Weights of a small audio frame classifier: activation gelu, adamw at rate 0.0013.
Rows from block 13 of a small audio frame classifier, named by matrix and row number. Rows with one number belong to one neuron. Each number is 128 + 24 x the weight over its row's rms, rounded and kept within 0 to 255. All counts start at 0. Numbers have three digits each.
After each neuron's rows are labels from the 100 clips, of 14976, where the neuron reaches its highest value: "peak on" is the class under the peak; "responds to" is what is common among them. Only what is clearly more common there than usual is listed. The data: synthesized solo parts of chorales (CocoChorales).
# fc1: MLP up (model.blocks.13.mlp.fc1.weight, 512x128), inputs 0-127
# fc2: MLP down (model.blocks.13.mlp.fc2.weight, 128x512, transposed), outputs 0-127

fc1.369:134120186124113141141110121101107127114168072148100114159140143101135128173129179113143118166129154171145123158148131121133129146112115081131124169149090114142130151104138166150127064117107146148135101161081119103147114158092166124113128110087103130141135146138125153141116148146109130145095112143126110118083101100141109112161084163104122135126112087121121073155121136129157110130130
fc2.369:147131105147087159095126171119129127096140118104137131133085107139148139124091087129167130144122141106098122145130102130105078123161146150103109124135137127169119159122159132136131094130121187179133122097157154070105134166155110150104090144065110132086121144122122164108105128136116124142138108107141104130128111141112129152138118125096121175159095151103115139144185143165146115139105
peak on: A4
responds to: note A4; note B4; horn; note C#5

fc1.36:139182150042122114150103154138141161117119128133086124122140154165141141098109121150127132138148155133135126176080100121140094158123104122126149147132107101137132117128096134145106144124113115132120126113153147116141186086102119145101114145105166147128166177141146116118138145138097141115113114132155095102082126134117145154145102138153115102144110146090073082091154111134115172116134
fc2.36:107127206142117134105103115143144143130147122114132112167172092092107110142106129100129118110161137131116150087125140147097127168131130077117157118122149140142081119129113154128166122111121085114106125125146119104192107139107140153135122101081143159134133116112110167080151125137071102114098119141132125129141138111116143152144108137160147125165112117189127167120158137118148180128141
peak on: G3
responds to: note G3; bassoon; note C4; note A3

fc1.152:121154164103163124100115144128106148094143119150126130131146146122135138115138122136116125144085144151153090105113085136130109152109164125118158155126101145167134124106130157203172125133102133103154139145092132134137160117127195124100118119156148157145115155095130084116113127126115109121084112166151086126076138106126138131157122129158113120109106120107082101155170160158087142093117
fc2.152:089145123123104130095093166140116174111130140113121158153080135134111187129130129133144150148107159107082164119091141114133130128121134158136143120098163138127112138113086134107146128145127105130055138114143115086154093126127131169135091107124150134120112160145165097069129148162099130098110122126132119133144191078120131156160130156180150143167113119126134117142148125130119141126108
peak on: F4
responds to: note F4; clarinet; note G4; note E4

fc1.408:142114144125112146086128094097146099165115114098130097131152125117134095138121115086105118123100118117157091130105159140107107153166131097117151108146099183147131121131094162156131150112117183131124122160094108159131169121183105122157138139094097170154095113087104127139182128161132111136112084153116106147155168147115150157100127120122117164140119116116094122165106133139131120112103
fc2.408:138115078153122123140122113167163086122081110113106114104133137128126092105154090157145117128135170076143127117104127124140149160146161133102169091121156136107124119129130106121137182066104090113137139136112150120128093144146097105149116141132158130084133131153123163160177145127144127163174117116131112164138105109099125117123139112157165137148132165117154113095089169104139120143098
peak on: E4
responds to: note C#4; note E4; note D4

fc1.312:113170185135151135105121154113100137123156122167147116127138128095156123101107116109123124138142146180156130103071121138139121124127171095129163152120104163136147124089133195144139082123126129109126139149097126161141145138122134132101142139120125127143119169138135125126119143118109135082092139123125076102119113081117143157172112143144148127178103086110105080120143120159083125084110
fc2.312:087134127111126130094117129153117186136157150158149136148080142113144167102155143151158171124102119109120109132135114113145106107146132160136120140146161120165174137122094146135171134122143145130110133132134148087164129108147137152089111118104137146090101147122111122088114118139093109106083106128108070144083145133107126167114109128080093166132125152143115136127198142143089136144117
peak on: B4
responds to: note B4; note C5; note C#5; instrument: violin

fc1.402:122185153104145135162100151120118161116124166157163082147137158071102113123100131105112126149114148150152084111143084116123126158105140113152157157127113116134140132113107144116161139143149157148154126154108158125122145092151149165095097094131140168121108155095080122088102132140103155125118147115104111137102129128146120098131100175139102122120111124111071107122142120166131161114171
fc2.402:133126106135099096144142113154144145133140107135131103107115158163166119140184117139162127152077128149139108122096172109120155108103121145158121141123121123144172137095122145116132111127158135132102098102105162094150143152143129130135132130139111060177098114166126108157129170134107137101140095111158139145078142154104150149147089082118141115141124131123151075144122130125139179179096
peak on: C#3
responds to: note C#3; note G#3; bassoon

fc1.469:121154135137141148146102145127120152098140134138155121154107096109111159105161139102142156124125140136139108176160098177138140082102115100133147121135123098135125109099131158151134128155107115113152127108142129148134176138094155147107127147136169059141150135153104117124097181084120160110108136113145114090084089169097099133105133174167126077124130119098099099125164111152128139131140
fc2.469:130121112149134104137117127151169082099132094120107143092114103170134134142133115107101115156121132087106167128115128150122117132173155145147175097129106110137103118190111118161104134114118135148106122121117163065090139126096095117147137115090136127128103111143137167094117151139101159162115099154127129167154127188145170166116125088112130153103153162161119143168125123114131131126147
peak on: C#4
responds to: note C#4; note D#4; trombone

fc1.314:117146170129154125117085147130113123091126118112160119156107122142142175081115110122138146115142119120149145124131086161106093151118130120175155116133134155164146125096119117148171134099119120157139164144141118124155167135101134122131108117099151101137104123130165102118110159125139153108120145147157116138071114085065184148162141130164177173148087107110131110118142125136102126099095
fc2.314:110153146094077116141113132147135152126148121169100132117119180112131149144146152121118114159108103119139119092110133127195123154140151175104169183142111187106116109109132129148101101130106129132105089112091174120090107139153113138117133119139087165164116166145142153143126156123114151125112137122157096148154080144126106159117086130097129117116172162111117131158119118101107132123131
peak on: F4
responds to: note F4; note E4; note D4; viola

fc1.90:105081111134154108130097121168134111135137103133140097118143120115126076090165177142143130115098136125126099116142132158138122114138122104109165133120073117124137110145077137152161124134153133122100124155101146122144117145133173208147113096127144126125137169128121128103101131152117111109080097167099113131144126168164132159137142149156148093146128139104105173122114170162082134108138
fc2.90:168110141125096150133125099138114154109133117111127100138147131104121074095125148125156129092162173123088165123120102143143156084138102098083132111125169155098138058094114167120146159124121074122106140161105111096152120119125154131166130126119149125101112141125125177151142124117155140166124108125102154102144139135140140168125142116154156092140107132128133124099178106150104090104147
peak on: E4
responds to: note E4; note D4; viola; note F#4

fc1.478:110152141096151109132086139119111121131134116169140117136105171084159151127097121146109112168116137144127128148111099120146097157156159124112128147141130106125143197094103183133129108156149195139135120126166118166115117086154119152097124133126139156126090169113095109123143161147090127110112169131120117080132134106130131122165097167139115152150124113125066104139134090107109123129129
fc2.478:096110114160149129058102147146124149125182081138152082133119160110107113112142162145152151105125140130149107113129145152151132131108170139156139126083118103152147141147113159102145117153119152137123106129105104152103140085158147169110141113141095128112128141122096152122123107149122150112122162144079115081099121121120127101127150135164108183162137116114130139138168074153075140122135
peak on: D3
responds to: note D3; note A3; bassoon; note F#3

fc1.16:131134111141157106079113148086111148103104109155156133148128127119133122080128120132135172105145127137092155138142112189131096134137163085127147122115103180171173135117090116149169143115112127110133159132122093145123157144107138145119149133167171107148113125081120107085143152138157098119101118134117083132109142084090149139153167152148124122177100135137129116131133124143090105122095
fc2.16:122138160088104161152155115146124150111162119140131127135091166112123126127165144147128129159126117145150127119094134138169139138144147166079131187120150127101116124075114166142132133177101103138096152109089124117146085088136102140110113102144144167156121182156136107170136130124073137114110142122126140090149099112107093135120070146118138144106128117097132103125160119116086103127132
peak on: F4
responds to: note F4; note G4; note A#4

fc1.330:142122151134157110139164100131107154116126142141128096159078128074080158141131144132100130120173143167130151160153120157169149091127120094152116161152105110137109099122119168108157160175133148150149164138105111130140097094122141114091134134088109121160086157103123136148112089148098126130121130120110143117120091104168118134133103129111093124141104123092088111120155121158099098089152
fc2.330:131163081135069144101115136093121136112118145112094151124098116135117093118148081154134155124132156101117111139147178120109057131190127125120113106108154130113125137114143130117115125107153172150156100110144135124121102153129076090160134129117135152084135148148122130129161156099158096108155112131162077114111152124109127101155157134119147115117124145133129134129130199104145128162122
peak on: D#4
responds to: note D#4; trombone; note F4; instrument: tuba

fc1.179:136096134108082169136137132107141128132154126154122115158096143101137154144095158124134123134152144154164147150124131105146092107078108115130112148156134117109094151062158151151118103146111116143153141114131077109142113085141109128092108113083111107125106116153126160182147164137138135145119080094119120106131114110094109092137080141134093122123148131143119077139145148096173137155151
fc2.179:097147118136136112117092153126117138107176108108125157127148155099128127126107130137128140155110168123094170120131070146076106138134155145105142139134072139146132135137142144150150104110136158185106138130146152130117132209106166138128098136099118167090097161117154166099119141113118100136079119125087100130105098108119162115166131162110139155158084124103143131139121131118130112135132
peak on: D#4
responds to: note D#4; note F4; clarinet; instrument: trombone

fc1.69:145128141095097157097109149119116104113180110154143105136101170055113147155088145088105130137131120175159123122158100100110135117117145110137110157166099121144147150083153191174150097126102160118128112139127102120172147152141160141082113134121136139134124130122128140142146149133147148147093138119119114102115098126103104128113103170130098102128116081115132106141173134119148154129151
fc2.69:131130164129157158077093103140162143133143153129118127102104155105146186133120173151136106168129120123094123118137108124086128158094134098110132120139125150129127148123161118173132111107097155115128118137133105122137176150148116149102103154078080168105130140140128173137141123130153134127122157079082116151108094121105135063164079147140108139129119140135155152124088104104128133148136
peak on: B2
responds to: note B2; note B3; note F#3; note E3

fc1.346:099163141113081157119049162126157134128180153119088119136157143119102122163112141075089086152137122118150073136141135116098169170129136140141151127136149169102104133135130145125089123104092130086115063127105111157145133161114115117124149165118128147108154149152124103123127156125113115141130161132144103112119084114129119113117112152132148097130107131118133148109130115113119131148177
fc2.346:107156115139113092126121120156133163126123115114136173107107120139096116087113156158116180129133109142188156143135133167114131108129081118110140123106109145115177084145100099087112160135116071116118133103105149105115163141071138114120129118108134127158131150123109135102130161105134142154149131153121129159168144174134102149107121109170124085107120155118142155097118148125125175148172
peak on: G3
responds to: note G3; note A#3; tuba; note G#3

fc1.33:169147150073127142121065140118122112099135153159145113144162125136105125088117132114160109149150108123138128110143116149133086153134148078137157128142077133153160096120068148163135141136119122148125119132137124108107135087151116197118092135139188143117136146140128104102103153146099169136103115153155071131122142133134164154139120125119145121110092154093124108121129107138129112091104
fc2.33:122134176119120163112091110144140150122107133123096088180143107105104129119150126111150103114166119168139148121117136153162115154105140095101163153132138134102111134087154129120171143115110135098136104104128139094164101137136111147145138084101100118167098125132122159120150191112123124128095132128140149106086111102106088157144077150135148135140113127184093152142176102154122154125157
peak on: G3
responds to: note G3; cello; note C4; note F#3

fc1.143:104152157087123107152066142091117121156129111161153092140174171088135096129105111125118138163139142127117096118111117075135126142131149114126132166124121085173117145128112149130148110173153180151105100141138127146133107096163145179136108137126122146122114140076105147081141141130094103130085153111130127095125094122148159115149136149144098132146133109159103135171129126146134143153157
fc2.143:104087141135136129143114151113133163122115094115158068147122150171159080129137135133122133137129128125138111119109128116142119124104135136123073148112143094172074102131107145102148131152140149143082096134112103098116130122140124153101148126155100132154101149107114134130133179166120151132156103116114112135099147140135114159138083136144106171153094146075123093176181124174124131139171
peak on: E4
responds to: note E4; note D4; horn; note C#4

fc1.240:105179154077146138089087155128110141130140140172133127155146155102119121090107145118107138140121131138138102142118083126131115156108138091123147160122111135153129129097092172157142130151120150127116106153122107147172140100165141147104115116100135159114129165068104098086110139120085164114070119125130081102094123116104124138155114154167119120132124116124066116148153136136113142144152
fc2.240:120111078137146128090130171127099153138138145107110154120112131148148152133149116145142134157095161110093170117095148103100109104150140191156073132130137091134153161143089141100141112133148105158085115116134159095096091149164119130114151146163127161102110127138150116105102154145079123116173105146148111130122190086106139146162114134106121136158132123121152103149127121141149116130118
peak on: G3
responds to: note G3; note F3; tuba; note A3

fc1.313:128124156099116117124112157129134143123167120172128107142127156102137148146157121129138140144107158177174103141126084129151171132062154116129141192147100102175130125069119143166132099137134139144109111133116120167142163121120160164118092111133112098149116159132157114112085125126113171122088152126116122107082093101119131139157104152140122119120092090107109105162143108129121137127130
fc2.313:119136123119120154126112167119114105076106089107120137125058175134133174157110103097165134172107152082114150128106175076072141141149138153151157094110148136138134159166140133113136128108122136134091071111142118097125125159121114128136095125120119134116133098121168130080138134133143125150158101132140100139103122131111139113127140131147136157159127170158174144151145134155148140153126
peak on: C#4
responds to: note C#4; note D#4; viola

fc1.158:130077145122136137106096124143139101108133125132118082138112147146081144123123174081094102109164127106154093170169171178104185137127124131162173117132107101131141146137086149145113153129107124133153077123123091122138125128130139162128135125099132144157170135125127134088081125118080109145080129125145120148136125105100122145099125103154108109133146116134137128084114126165102116126167
fc2.158:157130179163112190125125078130150126150120143098134093143133086168118169097149108112138119116135116108116089168140149174113168102138078107134124092110144097116158137144132141121131133121117092127140112141140079086091120133113105160111131119120167100139158108148101130110153143132127164135097112126122159109124169113110112139107103089187151132098124116144163134126137121155157144104106
peak on: A4
responds to: note A4; note B4; note C#5; horn

fc1.233:103112122130130180081129140154120117077147148109104099156114120137133158145097110097104120141133156125132117106109104110117170168121117137148167101105132131125133160143178128141152118101105179142165162152153185138143098148132136127147131100131110133090116112148147094113153104107122153134134124158168128110101101091118116154104092128137191147123078119099127134128127148172092120090131
fc2.233:135086082133120167135130145121124136123114118083088106149122106162153165137114098102123131148105173117103148162125114124098142126129093108147096084149132093106126139169130145111142138091130109128137138151166128114106128165102109100119194144126135130126114081177120141107154164142123143176182108145135159091111142124116121150109104089111155128118104114099194134133153126146148120131114
peak on: F4
responds to: note F4; note C4; viola

fc1.395:123126138167162152108132138080110148109142073137141084163112142087135151132111127147146139113088129120125124150190109159119118084096099104147120124110111140131138110098146121104157146116108137177174127175110125110118114127132134151077118080134099103119116099120134111179132139164155097135104096110122130144111082095134124157139131127125118160139107124137140087192126124104101118149128
fc2.395:166143132118107141129114116139074113117138121137130122143115099100088145108153137132151135102138143122119128152128125177135127113190118136117140143125098126142165131101096178110183121124112124175129143132113131105102088135152117137092119136124206106132125162127105081106143156111111126082070135135119117082115133147153107135130104145129153121136091104116119141126200091126091154127119
peak on: D#4; A4
responds to: note D#4; note D4; note G4; viola

fc1.201:095094142139078158137133154124129162109118086133114123114168102111196099121112107126111149125123109150115102111098141109158122066152118110092075138146135104152097097140107124125165145123170107084099144172144177138147147129155153123146141131154120127121059144104135165135136129133139125117134123144131119103116088134158109145150094134086114109141096151145098146142139129105105152116145
fc2.201:148145129112099177141173118113130152177159121142123098142133139132159109133133164112123120132124167138102111152155130136096179128164054139106100164106118118094174115132120181097110136135145117099126095139114109137127115132135107126087148133136158139133121165142096143150185103109151119149141151088098156098139151099124126110103077109125110117134116144089159138120148094117135104124091
peak on: E4; A#3
responds to: note E4; note A4; note A3

fc1.116:107136140121148128085163135166115105113136125130129108157091122152107115090083123151151128120131154122139159123129122141131080104127163144149126125138116144171119115096122128146130109150125104187119144137159114138151165124144155149065134100085102155113077176099142144114080111150113134113155111148085103139111137140124166137154141134120130147176129137083100093096180140131091114116118
fc2.116:110147143099126091074139131135121149131155153107117130117134122145114078133115132166089098131121106151142124118102112113120084125126138132107150149112112206140152113155181113132112123168157158151162140114159148139096107152176122128096150120162085129158100130140164143184165089094144143099133147124139105154126105150124128117136115120123130134152138150101091134110117156142067100115122
peak on: B4
responds to: note B4; note C5; note A4; note G4

fc1.190:092132120142111112123096165103107156134139114134137164134128145140171148133128108107156138193082202129116146137069107070138132112123145124094121148125093090117098160107098127107151126139136101154112171143125128125134122138117117082110148157096113144109057128141153106107132152119128115117169131177169134118130098101145128146140140140130100123129105121094136159135164152108119121129132
fc2.190:107128164097104120139123180118094136141170103188107104148140170104156144154112151133088142176113157177150128111123131098111123145125140139167101174138121127142115144091146180163146099151145139136104116127122134155157107159128156114114139117092117146136108158115138153125107123120096103099093114113118085115088129113096145115141074167123140116154117096114086084118146131128127137120137
peak on: E4
responds to: note E4; clarinet

fc1.82:147140121107179116139100111096105119138096117133154098130086152088101137120136129172109133118167121144131122164120130141165103119155137125132130123100114117122153115137135142142138164156133161130131119157155169123132109120170113130123159136139146074136150130131132105129161166167132091062124143117138136098106071141175114127147120158104147130171090132107099086132122114194082118107145
fc2.82:147081142139158134148112106139150114126125160105140095151122167112124131103098142138128119103169161131093140084141127093113108127126115119182110103135156111115158107094117163114166129144133134157115129162132093145128094095139122098133129091096147118116096126145100147150160134113149126134138181137050156098137176175146137119127145110090118129113142115140112138080185126151095126138135
peak on: E4
responds to: note E4; note F#4; clarinet; instrument: viola

fc1.509:128116165050149132143124157071116116121118150167117070158132166097131140141096103134113128108141117182126094122126131129151113134083108106149135173140103139165109092117146141165138145127122126137140140140146112147158153066128138158111141085139158138150109154087130164118120116091130120113112127138152122120121131144133144109127087157149124121129130119100078102166142151152146109089148
fc2.509:123129132133102113150118126102116143065120149126090125110092133105162137141115128125124123177104163114081142109098123123141101127126120148149133154088173161131103130153175130117136112130116151146106164093142169115132100112153111086136127133141155122124097094126183108141126141142116081086087113132159122125115112121120211115136145156155143083158157135112108129165126130122107158115165
peak on: D#4; A#5
responds to: note D#4; note C#4; note E4; note A#5

fc1.443:125140175141145114127136145124110131097166101139110106149113139106127157128083162090178127098096140162154137145133098126127103150081141103161120150136121145145142133076118164128150082107139118177163115159146123142131141131112189153087131101102125139140118141097158125132104147157130157146115100130116089133090098113133140141175120172121135146162108087124139071125154110135135104130149
fc2.443:112163116113064137134122116135105138140176103136137130136131128149140164120181123133141142177120145104152110170114126152155089104166119153085136174128103098141125160105152127135150093134141135180146110078157161105105090148172092132106095118101131139115121166126146150135114140129084125099094097103163121122099109125115131134142075095134138111139121143116110125155152135090119150105118
peak on: C#4
responds to: note C#4; note D4; viola; instrument: tuba

fc1.410:129177187083135123148136091146119148129121164163098138138149150145139155112109145128114126136169136144158120159089107141137116159115120129121156151135117136125150105116113116133140160124107094121145137137114126108121146093106150114099123149079169116150144152148141133149137095115096129077100145120142090123094129174138182143155091115150123099145104128110076105077155109124129144067160
fc2.410:079136162135114138118067126166175133143146132101102088140168083107111125137110115132115086146164125124140137069135148123114096146141130093148174105128113132149074131115099156147145123114110108131109131143168126121176112139128122158111123108097145143137114117135122146094151113153085140127113146142166113109117129135109155127139133102135155147135126093189079157152163136122087163147121
peak on: G3
responds to: note G3; note D3; bassoon; note A3

fc1.54:148115162114126170105118133124132138112168144128163121140130137079118168120100142105137107124141118162131116106157086108115123145089135086106128142188085151154110141073137187177130086132104159110156128187114085131144166156155164167097129132116105092122111127137121126147142128125123155133109121095121129131114099104125105095153120164117105084116126121142129114166142104123141114143132
fc2.54:137117144125136158099106139126178155123139137115131129103146166117128177115104151112132074145112136136069167110125113110076127177091112119113127125142103143130123116130138134183109125141096135082102125137146108120097180126134136150106102161143067134118120130174157150138160124109158144140131165104092142157118099155114096079150128161127087109115117138138153145110115129103142103161107
peak on: B2
responds to: note B2; note B3; note F#3; note E3

fc1.52:117149149114084145087074135105142115118135119139084104166127161141123130134125127111092125154166114124156074135139175164143159166160104150134170157115142169137141115121135138126122133151086168097109088157124092125130094132161118127111139121111166155127138149117107122136150121120098100134119139137154127144144081089110109130130076138141152176149080111123132100110133089124102120086122
fc2.52:134137151128133157116129098125134156142144140106137141127136126156081128086110111169154123106143096117151119107129110192127104087127096132110172130097100123128144082133097120119131162160084128132153144110084119057098121107104126145107122097119124115166111133149108154123094164120144145148144127181111161126165155142169133147109144083140139162090127127093134175129148147154112143124121
peak on: A4
responds to: note A4; note B4; note C#5; oboe

fc1.340:149163141125145147158115202101128123138133137137131136168155168119129134112080121088150135154109134134172116140134109141153104130123146128143127145134063111151170123097132122134145102153104153113139146119129168136127161127115144124123113073111121136151100132121100124120099139117118160139114145127143129096042109084150135145153097156120133137119120097072120126139157112153103172076128
fc2.340:127131106117085136161111190125126132120094110127128134135108168143116145115124101118184104140098140109128137085077136135111120161140158116107201116127126131129140120156134124121115116117131192105110143107091177102118100142128118171167106112156131148135125131127103108116154132119145114128108115148165143132110080074163141135117083120094170126108145129144145137160101103168117147095138
peak on: F4
responds to: note F4; clarinet; note E4; note G4

fc1.218:112129145104097127103083114119119107089122166124114137123143136144125106152106137099104120132155136103125095134112144090118115173140156117115155106133093177118109129145137131129130090110166202125135104145146183125120131152181131130157117143086124172098172127129161107093142142096109125121102103140149106157123111148130164160148114141139152089196095142109134134118124168156111116122142
fc2.218:152146102159127099097133116137113126081086090150130169134115152122111083081174131179135168125103125079110128150146139132123129103150109145109144092146147141132171141141129112133116149146144139108139110115058119143097129114125131115134122157146134119156130153095076125120128152091183093128138106123136107163147149127112080118156164136155089120139154139163149091130098153116140114143131
peak on: G3
responds to: note G3; cello; tuba; note F3

fc1.134:108143134093149112140146163132133102131120154134123099134083149108136151138079110114115116110102145174153108111080099157118128092118137151156120160116131123150156105115138139128150109137132122158141166150136159134117155108151171142135135099135117150128067123112134148118108113139069193125154171127113109108088114115162120131106086154112118138126110115067101100133139120190096120102144
fc2.134:172154112123132100086126110121127128125162156167140144108082145109097131128159125128149128126084081148110116129119128129122097134119150140104138156146105147158152108153131139154108107127191172149158129101127143113116107129183154186115102101176108145151133132108156120168105102132099105084085114106144098163107109139122182135126144153106128120143127136131082110124121114173105116135115
peak on: C#3
responds to: note C#3; note G#3; cello

fc1.310:107113111134114138084160111128126120099123067147130086130157141119154126118156148164100172072123117108132116128142126140137141087063107104147112149115106134118102142128096108144162148115120125122151164155169133167162131137126135139127140094155096124114088126087172113126148126153134115104138151195171140117125096060121108136118148111136136122154102129147129148159143171124122118138127
fc2.310:125121082153127147127133120137113152157119076139122097119154108139156102092180149156157127117150170113079113129129127159110134116171114145053133107119107138151154133153097151129137139111118131104096145140116117132140116176137101122142122142141173126141149170155144104121203117139173141100120140123118147118094083103100112120148108132100137152150099114119148165091139099141098140131107
peak on: C#4
responds to: note C#4; note D4; clarinet; instrument: trombone

fc1.117:115172139123138154100102159121100120110167110155147120162137175115143126117081128118122130157110135127140116090117118143115116172129145120117120177140101102139138142064107154165141090143116168102129129131144136150168127148140151138107130107134123154121084176104112099105103148123082110113122144135152098076112145097122117159170104159135127116143123079086114125147173111125106140171103
fc2.117:133173078133134121106120170138107116123126140167171119146098180124128146119151110140148169127111124125092144151104150137139145148112160127132144105101146115134170163144137146093118125140144160107131122099135143163118121090127096157138116142170151141116148111135079073083139122127115138095089139124129108083098127050129112134129120147120134164178161142155127121128126110163102130086121
peak on: F4
responds to: note F4; note E4

fc1.135:109175138093083153096083126149133109118143162144129081126107134145144109095093189132101087157146108104173088111123145119127127185156124137123140155120138161120122135124154136151115117137099130109098108115109137136144155147127125128120130142096114160111142149133119085097154155114104114127099144149161107102142146116094116136129078121194126087127129136121122131076143112132147129136187
fc2.135:166160139129130146118134073131116124153103154138141162132128112165089119101151142184124156129144073111149109138161140166142120104134079117099122113086122122105159109126109110112099178146136128117137133113115127121115129103130111125123108118150186105124158134148077107130136160095135141080117157150135163104172156132130074148101116093184121102117135172142132136113121132127141160103129
peak on: G3
responds to: note G3; note F3; note A#3; tuba

fc1.211:131126147081126140124096160094108158126134106136152106148104151102165095121129134136100158146101157142123083124104102095161131093135120149110117157139109099146115128126120167118193168164145142169130085170126135139110112129144142123065130153127135133092092150117138112139137155145132120115113135144118123099106083155150109136111083157126119137157082134072124131152153151157100138150164
fc2.211:122105099157138121121094125146142144143137126123158085106168098124130143122146163160105074126125131117106101098144136110145171124133125086092136103122100131127144111125096141087141149126147134101100126181109122126111134159114140101141175170143136072154139090179096101122155168163151153114129139144115114142139110188182137172106163108134117141123101116128114145111145127146091143125105
peak on: E4
responds to: note E4; trombone; viola

fc1.470:094115147117157122123128169124152127128176118160164109175111134106119159155119112076113139161110151142184092121150118144147112149070122147159137137114169133152161141077130133138132103142165126155158110148126113132149149118135162121074130088085150128134103156110079142110107122155099123130124156133117101131105115112133115124140106165165129144134117105120106109136174165116118141075119
fc2.470:162146104112090170136106123122109138148131106122093128169116152119121156141131167130128144139148152127093147142140126131142141135144139074121147108144142153142187083118127167122125118135154099101125097119159090139092104134132106123144116118111163145156133130136147170104178151114133088139140125105138154105106137136108167081138112105119184078131134147152091087132117140116189104124082
peak on: A4
responds to: note A4; note G4; note E4; note A#4

fc1.15:072123151114130134134087145101142148130159095128128108164128141110111155119152128106117132154095156116180117134124104172139137140096112128174141128153144071126126147118130122125140111102163101161142089154121104110139131138104151162091138097129147153131108151119126166103079162142088146136102102139124112135112122081110138121135085141165159136116095063081141110161143136128116117085118
fc2.15:138145122117129138113124149121135134135137100105130129141092142149117166098132132122123169134122113129123130163122109166139119121151121165116134118110164118121148090139171121113119112105156102138134067171128138079110133182086101128106129116112166142127135156113135198133131189144098104138131082135139103166117133128131156109151120110133191132129105130089106095159112145141175109094078
peak on: A4
responds to: note A4; note G4; violin; note B4

fc1.94:125133147102134158125085150099127141095174129117160117142123143083108141105100144090135130136118141189151128127135075115124106134108168095123127149166124109131126147067138174167143090135111146131112122140088110158152141145114175163111143129117098109156113146118125127130121179110118159145095126135113132104120093123124120130147108194112109101122128083112141108158163108108156116154162
fc2.94:133129141127107153091104155139156144110140104117122124121103181127140167130137158124108130126132136131077112121117119148109147162078113150125140132149109122142103116130148098181099139121104138104111098139110127116115187148127112157132065132101096144140114136142168169129151118124142156157095116102063139191114082140106117113168078140116109125129092141151143163144115121106150148154137
peak on: B2
responds to: note B2; note B3; note F#3; note E3